From a checkpoint of a small autoregressive pixel model: 4.1 epochs.
Rows from block 5 of a small autoregressive pixel model, named by matrix and row number. Rows with one number belong to one neuron. Each number is 500 + 40 x the weight over its row's rms, rounded and kept within 0 to 999. All counts start at 0. Numbers have three digits each. After the name is the row's rms in percent of the matrix's.
After each neuron's rows are labels from the 100 images, of 14976, where the neuron reaches its highest value: "strongest on" is what is common among them. Only what is clearly more common there than usual is listed. The data: microscope photos of single blood and bone marrow cells.
# fc1: MLP up (model.blocks.5.mlp.fc1.weight, 1280x320), inputs 64-127
# fc2: MLP down (model.blocks.5.mlp.fc2.weight, 320x1280, transposed), outputs 64-127

fc1.680 098:488540516523471531477459463479470503530551484509542439515468489474495476514513448468495519476435525470523505464487510502527470533579520530610527490481502495456513535582429522496476538478493490
fc2.680 119:586470444418484454529483548515535518498463506453470519495509519540461506516536496459542540501542448534511519524473472501455529424467501478493565488499445526664501549523588482462513510518514577
strongest on: cell type: artefact

fc1.633 097:540538505500490539501513527571517462501512480500501544441444533434438484524467522520568425470554501544440480516498582533498488517551507460514545482485373519496491478455446498527471501513529454
fc2.633 103:506496525473518484536584501500459443543556452489521455504541518503475539516453417516520582577418503486467516502492485458567525531459443504581475461613560482512578478506519500471479446507487461
strongest on: cell type: artefact

fc1.530 096:519475536528516496535488531506485495519532594575429505550513444535475519461496480551451497493503537446534488498446550530440381480528547490508567487497493428488441480495460537441469442588541441
fc2.530 114:461563475514507491539516502490507455551489472421521511502495567495439511557502491445489451546503488502410553513529517508504513454539426434525521464516484541544598503518510518566497487474460470
strongest on: cell type: promyelocyte

fc1.375 114:428508559522426475549451443489566480562467467537573468522492531479506444526555554511515545448483512466457477590546501501522464516517445528458490484435527483520533494468442530469407510445536448
fc2.375 103:504433494543547515458526526490494507527479468578547519507518494516511574524449499488495480535478488495491461454501505484490499537512532530530492555479554484546460448523531520543537561533499530
strongest on: cell type: segmented neutrophil; smear: peripheral blood

fc1.324 107:507518517501496430615510557461456458517495562514486574541498457497481473501513558531519515564525467479498497464492535507493398520503456457527505468531448489506388423538506480502461452475504511
fc2.324 097:510471428409474499471515573491539464506489439492496481527464520508432487454462506481544458552465495538502553517484480561515537512507468459451481507444505513550525474469486484497550472496580498
strongest on: cell type: promyelocyte

fc1.485 101:447531490465493428531527515484396476433550476560532550517447520546493404462414496517557484481449528511460551523476463540505450487537504524422500457466517541501465526402514520495472544510486443
fc2.485 101:507454497472493523446496437510565517561537532449447502546466495509501548581459531441502467486527505468576474482517539449553538487514545515518479505504532487535473492558453529528536529475564515
strongest on: cell type: segmented neutrophil

fc1.263 106:533517497423505511510471517503424448509491569496547535544425519486454536487427427514420513542578440470493465568512411493511520461545550489408440467527567499567530500425441487477570467448530492
fc2.263 081:454525476518483472455580494462560506518491483496445546411534474565517491441470477509591490509503521492512557586431531538437542585465383474513511538574502473520452427570558521547437536507466528
strongest on: smear: peripheral blood; cell type: eosinophil

fc1.381 109:536467529591551582531519495499488554500549501559460519542468441491475430528497541556492431474515474551498528414562500505496456489480416535520497482541417450497516518487462493545505548452504529
fc2.381 087:457476481465430474500442527512493484524507531516447477411516506573440493426532498426504506489498533514473432520435427546529494526545543443443449508528439457514442535534528520482489521484541574
strongest on: cell type: promyelocyte

fc1.61 107:466517506552510551487485434539584513526479480532452579494558435458551522450404496534505522458535481452541391543478505482471539528445486515546565526537485505523510515551511447490482535435541521
fc2.61 120:460439489503566546511481519478499498489458525481505463510479544492467513497503466511517489531547530494396649451464463492554502442544447415522474464511550553501410462478487486512481484545519413
strongest on: cell type: lymphocyte; cell type: erythroblast

fc1.85 103:420502517465497529517497482494525465495439452534484481568509508494502499416518498511485540480500475532493530434511557536425481449513465439500464542553530498503480474479509533417518546530546514
fc2.85 113:490468475481481532580473539556492547608520498444475509450555468456489497502505516525589483499449538473474501470529541482501472558511511520505572466466495403466533486487511502488452492494510427
strongest on: cell type: promyelocyte

fc1.127 111:470552521549457494464485519555432438490445490496497516475482548505517513453491497478456433525571482542451478574453507505445523464609506476567503511441479507461519451489480573552462539450547546
fc2.127 112:490508536518495500529444531489502537512471461459514521530527575562532495475446475527551559542549509574473519453463565460471439487436568506447462455560466496450485542484511521546495427534452527
strongest on: cell type: segmented neutrophil; smear: peripheral blood

fc1.327 104:492511512602467492535411529480479528472519479527482501552470458439507459446538502503578513574481461519569482516516497500456501549497476525542525392539534511437575559501458587509512548511581499
fc2.327 089:514474397513486541487497550518490472545443516498478491515503504426531517468486484499475458535519500513513572479524447521433518442494471484507524545446527536531500473467566536498518554452443474
strongest on: cell type: lymphocyte

fc1.213 101:477474526477443494500565475504437447520494468526471470527477541458527461458506542520494477554510488514484496506522552387493508479478481512559540509490503477530428558532553481479535583543474531
fc2.213 111:493495539505579458580480437509543516503488487426498538485518531481443488493526442490521546447581496502481486423566496526469464500436494528462536518418459509486583444442504510474417455478530477
strongest on: cell type: segmented neutrophil

fc1.461 105:520508507533496554456489549547490524444505499483479502530459518420546561511570468514569559591445558461475443448442528476475506594490492440495475474432501520503504503489546558540479424464545402
fc2.461 095:575493563550460438488390470471523477556523516562550495458524544552492432465480399518479526596499497464519510519493454538451507517525543416511501489445517502554468485479494511542420558487494548
strongest on: cell type: erythroblast

fc1.525 114:449454517501547471602519522531502426471451506409491590484526473570548549575540502429450534529583508523424503549544497509470507469486467532472465454463473475563501489470449438535534506506498530
fc2.525 124:586465473536505535507473479478509436519496482566408511470440497479432442521556470542533518567526452531538599455486474555483529463449548468524527546499435506516467527534596578534536535489407456
strongest on: cell type: segmented neutrophil

fc1.758 100:545467458532462542475491438516483535492565490457550512454528491463555499482517494485455502498469471558523506429511467512580565523544471428445539478484479497520510453458448524487572519533473486
fc2.758 119:512498526475492483503399549527512452493555468477476479499575511502465520505483467570534437463455512451555489515476531490488435468469526544551538494562494472492507541478509470505452483471531569
strongest on: cell type: blast

fc1.313 095:463538441545455521546515533498526514472516463483482491472456503469509524484563503496496558377517532526504509501544505495444510473543460509541510554521434457504539474512464489440505480522551496
fc2.313 098:537545547534599484571482438449542492521482505419510430565520490431559519551456484560529500596472579449508472505516427483475524537524519495427513577478535418470565516472460494535470478525537580
strongest on: cell type: artefact

fc1.672 102:484538493486500448544522517566500534545478535445501554515567412449485502474495464542497431501522571487487441540517456543449468483505526422539471502449514495542510431504509531520428466464581481
fc2.672 088:470488464480535505470492565478455447536492468515449481546476476493488512458514480445484640472510503503503540556568523469498452501470504548471470462530491455487495536530484477524531498473532562
strongest on: cell type: eosinophil

fc1.735 106:433552499499498510484516525484464535491461536564506467499506450466549516489521472486496485482516520598454543502467469557497530495535428418508454554498488519450509472534528462481549446473514482
fc2.735 100:531471511525540508579473499498442465494531527501550515427486511513451508580513479513503497540592558478590480554442484460519528460426528512530465529478498513521512493496515523515512497542503529
strongest on: cell type: eosinophil

fc1.353 088:425506546502517478471521522560454532546505490599447488464460563542480516445478490549477477537426524482543600446532452472453462584509510503467565574512497483462548491481514530559496502477525442
fc2.353 076:443567397520526504519477570468494462509543504507555564558444480441560555525506490525514519460480492523447437497473463534485494473484401462545497491507450505464515491507563558459530502397413460
strongest on: cell type: lymphocyte

fc1.457 095:425541589457445543518516496463481544536508486522511468464488550534490528515457448404546492619515439475464606446474543524408499540482520515478493485533495450478498465529423447506460519485413478
fc2.457 106:493468403505562466505535472508491460474563476469441480502561480506555456557500533484461497396530548466513439484521463573504546453501492473544530538513521592524445522481495446504511488577576500
strongest on: cell type: erythroblast

fc1.477 101:427506532506588531444544552595444476480508486532536535535436516547432515496484489529458513479506501454495544519529513573468498480520537463502476539498489475437431391513471565476548495528490471
fc2.477 102:463536484454470413516441483468511461466544534532473457530528430507553492484511491486512464513511550562528409501512487542498465517485578486524531501509505492546488483496527453466482431494498486
strongest on: cell type: proerythroblast

fc1.160 101:543510474468456454484516495448527521496470515506527504584502502522503463496492476574505478538434510569542509454443571475501512531531518488468498513489525456560450538520594522496490442431489443
fc2.160 089:475528526495497528494483554556486478491493524462494521422447478534514467517446553499493507443598512478426500458523479525512507480484548458463521447494528553462526463490459518519499512534498510
strongest on: cell type: lymphocyte

fc1.754 099:478462464446497581530470414578502579633527512491562483495501487444524452417487494597554562554599464504495510498448470487527518465477544442497474506568481496558478459498484512576488505425505456
fc2.754 108:509476484475536479559512536478491509460502457559487502485514547628461508579415468456552503467445535501538487564467481562509484548489395480481499500531487523474505524542512432523567523563539468
strongest on: cell type: erythroblast

fc1.723 090:404515504477514460442541567437584425504493452600479544528493513531493462454465480539534565480462509496546501421434502361475478493507525460513522535483541491517486472525504488473509450548484420
fc2.723 103:466449489548523482533409478517482529527415542470509472496524448481536494518497517465583488540542476505534521575555480572474593530466500535542508402481402592450519480474478477525516532546530503
strongest on: smear: peripheral blood

fc1.139 091:500524479512518462440509453601445522506489494537552519511478524470508514473573422523482525551433603461467509509463494452473552465415470534481506499560563448450562441513434463475566511564578556
fc2.139 092:478462519485507534508573538440481506499490498501479521424553512472510464591429545422564505505547445524523526534534488531459483573556472479530471506496497435553478564541506498429445502489419586
strongest on: cell type: eosinophil

fc1.666 112:488557518520522498449502557458476421529531467481460426471481555430518578464455444489510532497536560525453461525542412508489562525427421512434537439446560556504450476504478490477578488558484436
fc2.666 098:464469587517445516542529502493556549591514538545500454510524442501588449527490443455550414548519458520542526482518428453470433496630561483459449491466554495505475491475528515576490511484545462
strongest on: cell type: segmented neutrophil

fc1.68 099:510496480462501550537484556524488520523521524481495584424516484508501515502492523512448478524447484530474585484531530466472533498516468486552492534507377502467419528570522477444560510492497455
fc2.68 094:585520455522465434470503465466487544412532401490541453513538545494552527518480487507509470563467577416503459444464500510488436554538553528413459536473582474491499536415507528555490435532527520
strongest on: cell type: lymphocyte

fc1.65 097:453539453518535497510538481461502598531457502527482498499533499471502461494541444507503551552383500576465440532564503472474557575535468483446466449536529469531492494542506556470500516467435570
fc2.65 089:544470486505460499479506551517500377485531546462471472507525443455581528545540550522485482443520522434508498556516592541524566429483537471537498508458494468415534466526498504539509477541537488
strongest on: smear: peripheral blood

fc1.245 101:479472470532525470560456499493497532536485575476499470519468527515461487548458494545444478465482502502573533432555434497479504488546502530541560533491528438418513553439599580452581501506503578
fc2.245 110:521501511521511540480575492514440481471547458562494463539507461435520519458475466417557497517433480414414458620477416527491480514506485507514443437537571605563436500508478474537522542530557431
strongest on: cell type: blast

fc1.112 093:524451529486548486510552471444449491479477553501403508435516495560475485526589515603494486437545481540449484533449454489478476484493474568470436525496496473454456595499517444445584481484516437
fc2.112 100:530517463494516500511487547552488487478508469518539511489577515533487560503479480515468515560436604525559489442525566432518567474550519545554603463503476533557530592522436526491430491534525588
strongest on: cell type: eosinophil

fc1.143 095:601524546525504530469468485517550457574499469501543513451479582531579541450518454546452551564533525470542470471529526541459482545499425459585506587389520478500551467520531509446502582473512478
fc2.143 099:530429503447458414464475569509574397400500509495464515535500468513500516499448481495579454495468493500581550549479532477558515531512499483524489604556524489521430506466521462495483471500485518
strongest on: cell type: proerythroblast

fc1.454 101:512539505477436478543502566481484477504492469449561437501516453505539546440509496555535538500549481523476542490526551565525463499500476491468543446456528468536530502513532532491449479456557456
fc2.454 111:497487484483503534515480459590474531605534515450581508446566478523549558476473491523525458552453505519430438509567487524568506458485444433519507550478482503454538496480493457417502543542525466
strongest on: cell type: promyelocyte

fc1.302 099:511461467501482461504510548527471483473524500454463464528573457519488522539561523491406542469496536545519496577544537458458483452387572507433473488508487489491475499522497499500489492482534540
fc2.302 097:427517474459473510570422499504563511465493543514507558457483516497473441517472460469516476509496483514545527489510529459489486567551535546561564448473429504485532536482555521515477483545467534
strongest on: cell type: segmented neutrophil; smear: peripheral blood

fc1.281 107:513528513508503572489485464451509511542484498438547523510595510480599491466513531514454484474526556448467470536499479546525532528497501486550489468577460547488489528511484504485505543421480493
fc2.281 095:546435489532483495503467514442534520497571486525443487553456546549542510484415473550534573522487516514480487431464405474554486455556483520451397536534524523447512497521497585546506524558613484
strongest on: cell type: lymphocyte

fc1.78 106:476484498517428492551530464523488477519554477464493495466529524494576511433517407464503436590460428490517454528451447482447543515545508469437523488492484543532498505564517534395456516476513453
fc2.78 100:528548521483498482475490567578455497477488484532555517487564538509436477534555433483488474433564558521490526565523572513550505444474430479527450415484498489516534496484511522509567526515509410
strongest on: cell type: artefact

fc1.410 105:392507523504496520517423538549513488500483493547518453519493425540524556516503433441552530492525468526512496448491504502514470539474493495525461519454580497516514430519481482386437487520529446
fc2.410 109:527488550462550514487482455460450473551507539488530511492433592403527499494510506561543529516430503446472491570541469557528478478537533514502497491511485439441541479492537431519516472535578474
strongest on: cell type: promyelocyte

fc1.470 106:453490522518495489518501523428513487520486543513513457508521513496556510475531555508545538472506545489461468472503517520506479476498524451576510434530475473434480564492480453434475556413493537
fc2.470 084:558533585505546513547464514509554526461485508482515469514539510511489494497486484486469417456492473422623486566482473489473455475470496522541487555450500507495505512542488593566536509557512420
strongest on: cell type: plasma cell

fc1.431 091:490549546535503496380438500483495507471507487528504539555549510509501484510516411583446465543501469484435449560507445483548474507521507433519462474450555465558488387494417596444524512548452494
fc2.431 094:485541504506519462515473496472533423500493520527479495481572524508554589460470495528574463497482530502544579504348573516497464434517496515513534500496449462438512504450553417566461526465545529
strongest on: cell type: segmented neutrophil

fc1.567 107:546550499506423500481467502551474514512425443487505508463510524487538519461538510529504581496508574471512528469511467468526493406510522544523459548549532508477528485499526556414494484564510414
fc2.567 102:582382478501598505502497552497458481475548551460501529532452464512466458457538423472486438497524474483539452536499485493520499555495507491451529544529539502457495497514477520493514565453495522
strongest on: cell type: lymphocyte

fc1.549 097:518453469467564458437447470495468458534537522521453458499517558392507469457443517447461468517472535554479512452546478465536537489514517508520507427452526525554429479424425507432566524532475537
fc2.549 126:472437516485529505541532505510565467410474455486419529485527473482508502469506505520513465488545545493569482516436555508473538484530510517535539456565481474472530536582532500585492492571567525
strongest on: cell type: blast

fc1.244 102:566488505555524524472495537508460453533450424457490492463534466536506508468512552553509531482516602560509526522412466484454509521571441469514509532558457446481505484520531414502428547547415480
fc2.244 088:492510459523533483509526505457508473538483477464512493561504517516512519475513452421494481561454512522430494466500524439534450508493577556595547533470505509490427531503504507562539513538587523
strongest on: cell type: eosinophil

fc1.162 123:504514512470487537424481529523520433462533572535499518476545517543510475520507504449469459524557441521528508507536429451486540529449536432493497444490434466422516518574542533463471469533550512
fc2.162 109:479575459449536462508516528486484519517437478446511448569508424420500474469531509552563506429505496524503420487483449472476532563464409518514513519506519494545512496495554558525503478509517471
strongest on: cell type: promyelocyte; cell type: proerythroblast

fc1.495 103:415518550530472460436469504521469536564605445479481476487509499568578427536517526501531526433448530495485468486538484535568495509561576409461491493462470539496496481505516508459493519528548454
fc2.495 107:538446492481465544479485514432510479490398576545449520477413516439417500496535495489518525464502482515459556484559486543455492470470557470524504554419552460552459481450451537570443501522483507
strongest on: cell type: artefact

fc1.285 105:489511562509380477551504502491475501525486511516526527496468511505495580529477429465442557547488485560445545514581552542474551442433500531518483504462479510498443513520512510479471502478513494
fc2.285 094:493459423507499462499524500556464420491462588406465418534553492557518499522501532464393495536538552459415451481501515459543573468538512495443517512527492447540476487466450486512439485535497453
strongest on: cell type: segmented neutrophil

fc1.214 108:508523548514533542534473516479522466465452431512489486586509458493526411507546578471525599507503502544420524531528458495474457503405512499486548502550501482538521489417512488472550474493596539
fc2.214 084:470512447465544541542539489532498569593531498483531528473497477486508534482424448574525479484517441416479472488490496528435559487549495475487509479467506523501507438535515586454454504500507476
strongest on: cell type: promyelocyte

fc1.726 104:493462515434555509473590446455482528523465432468513496506419561561565484477489495440486523523493491447498478545550441500516472464476544519469432516506555459524459493520455528519470511490472538
fc2.726 105:459507505625556453500504524496542421477536499500532484481534513466503519549570513559497491503508435536485553482444488549453513582442484513470503482498456509487460518547525482477497445518468438
strongest on: cell type: band neutrophil

fc1.743 095:570524522439472514510473495529392566552550548540445447548490548475570508504519466570452442600594509545529483550527481467480505487525510542496485430557531474542486533494514472495523505516482476
fc2.743 102:523516582544479517466537497469570427455432413512551541448473478469519458512416496437508482418517529402471532524432503537549472460511500432483511501535525498477489432472504439538500554454506527
strongest on: cell type: eosinophil

fc1.703 090:417539462531540463484492504532502471491548516545488463533545448496455507485498471496484540477476556567479456480528503553442441464459501479519503463511534493463488484380564529529525504469490508
fc2.703 094:542438567476549436487532513490528575504459500510524509426421486499524486500522580628551481449475553419511556516464518488541579505512549486545388558501453515493483469559477535516521502547493483
strongest on: cell type: proerythroblast

fc1.612 119:575517533566484491510597538525498441482446512475511496491545457493485471531516456478462506546512531467429509551482439513439436466391532504536505435516485468533452481459492484548497536467462553
fc2.612 107:493471489385497494541440522530487472473518533596492491420481522477520522549481543539548556471497461519390450467475452560506484484510539483487482531492489451519503501470464550587537547503496494
strongest on: cell type: band neutrophil

fc1.119 098:504538501462491499558513483507507555517509496501473454479539407568515412464495461533481469512503479536478488409493439467537494564530450535532463514524437490510507483519495526454525513565549542
fc2.119 110:452558571494501542516468473521527496490499447486495533476504585454465541558430505456489473440483556451542513597484589534474451471437518516487495475486575492574488524558465556507511480484522520
strongest on: cell type: plasma cell; cell type: promyelocyte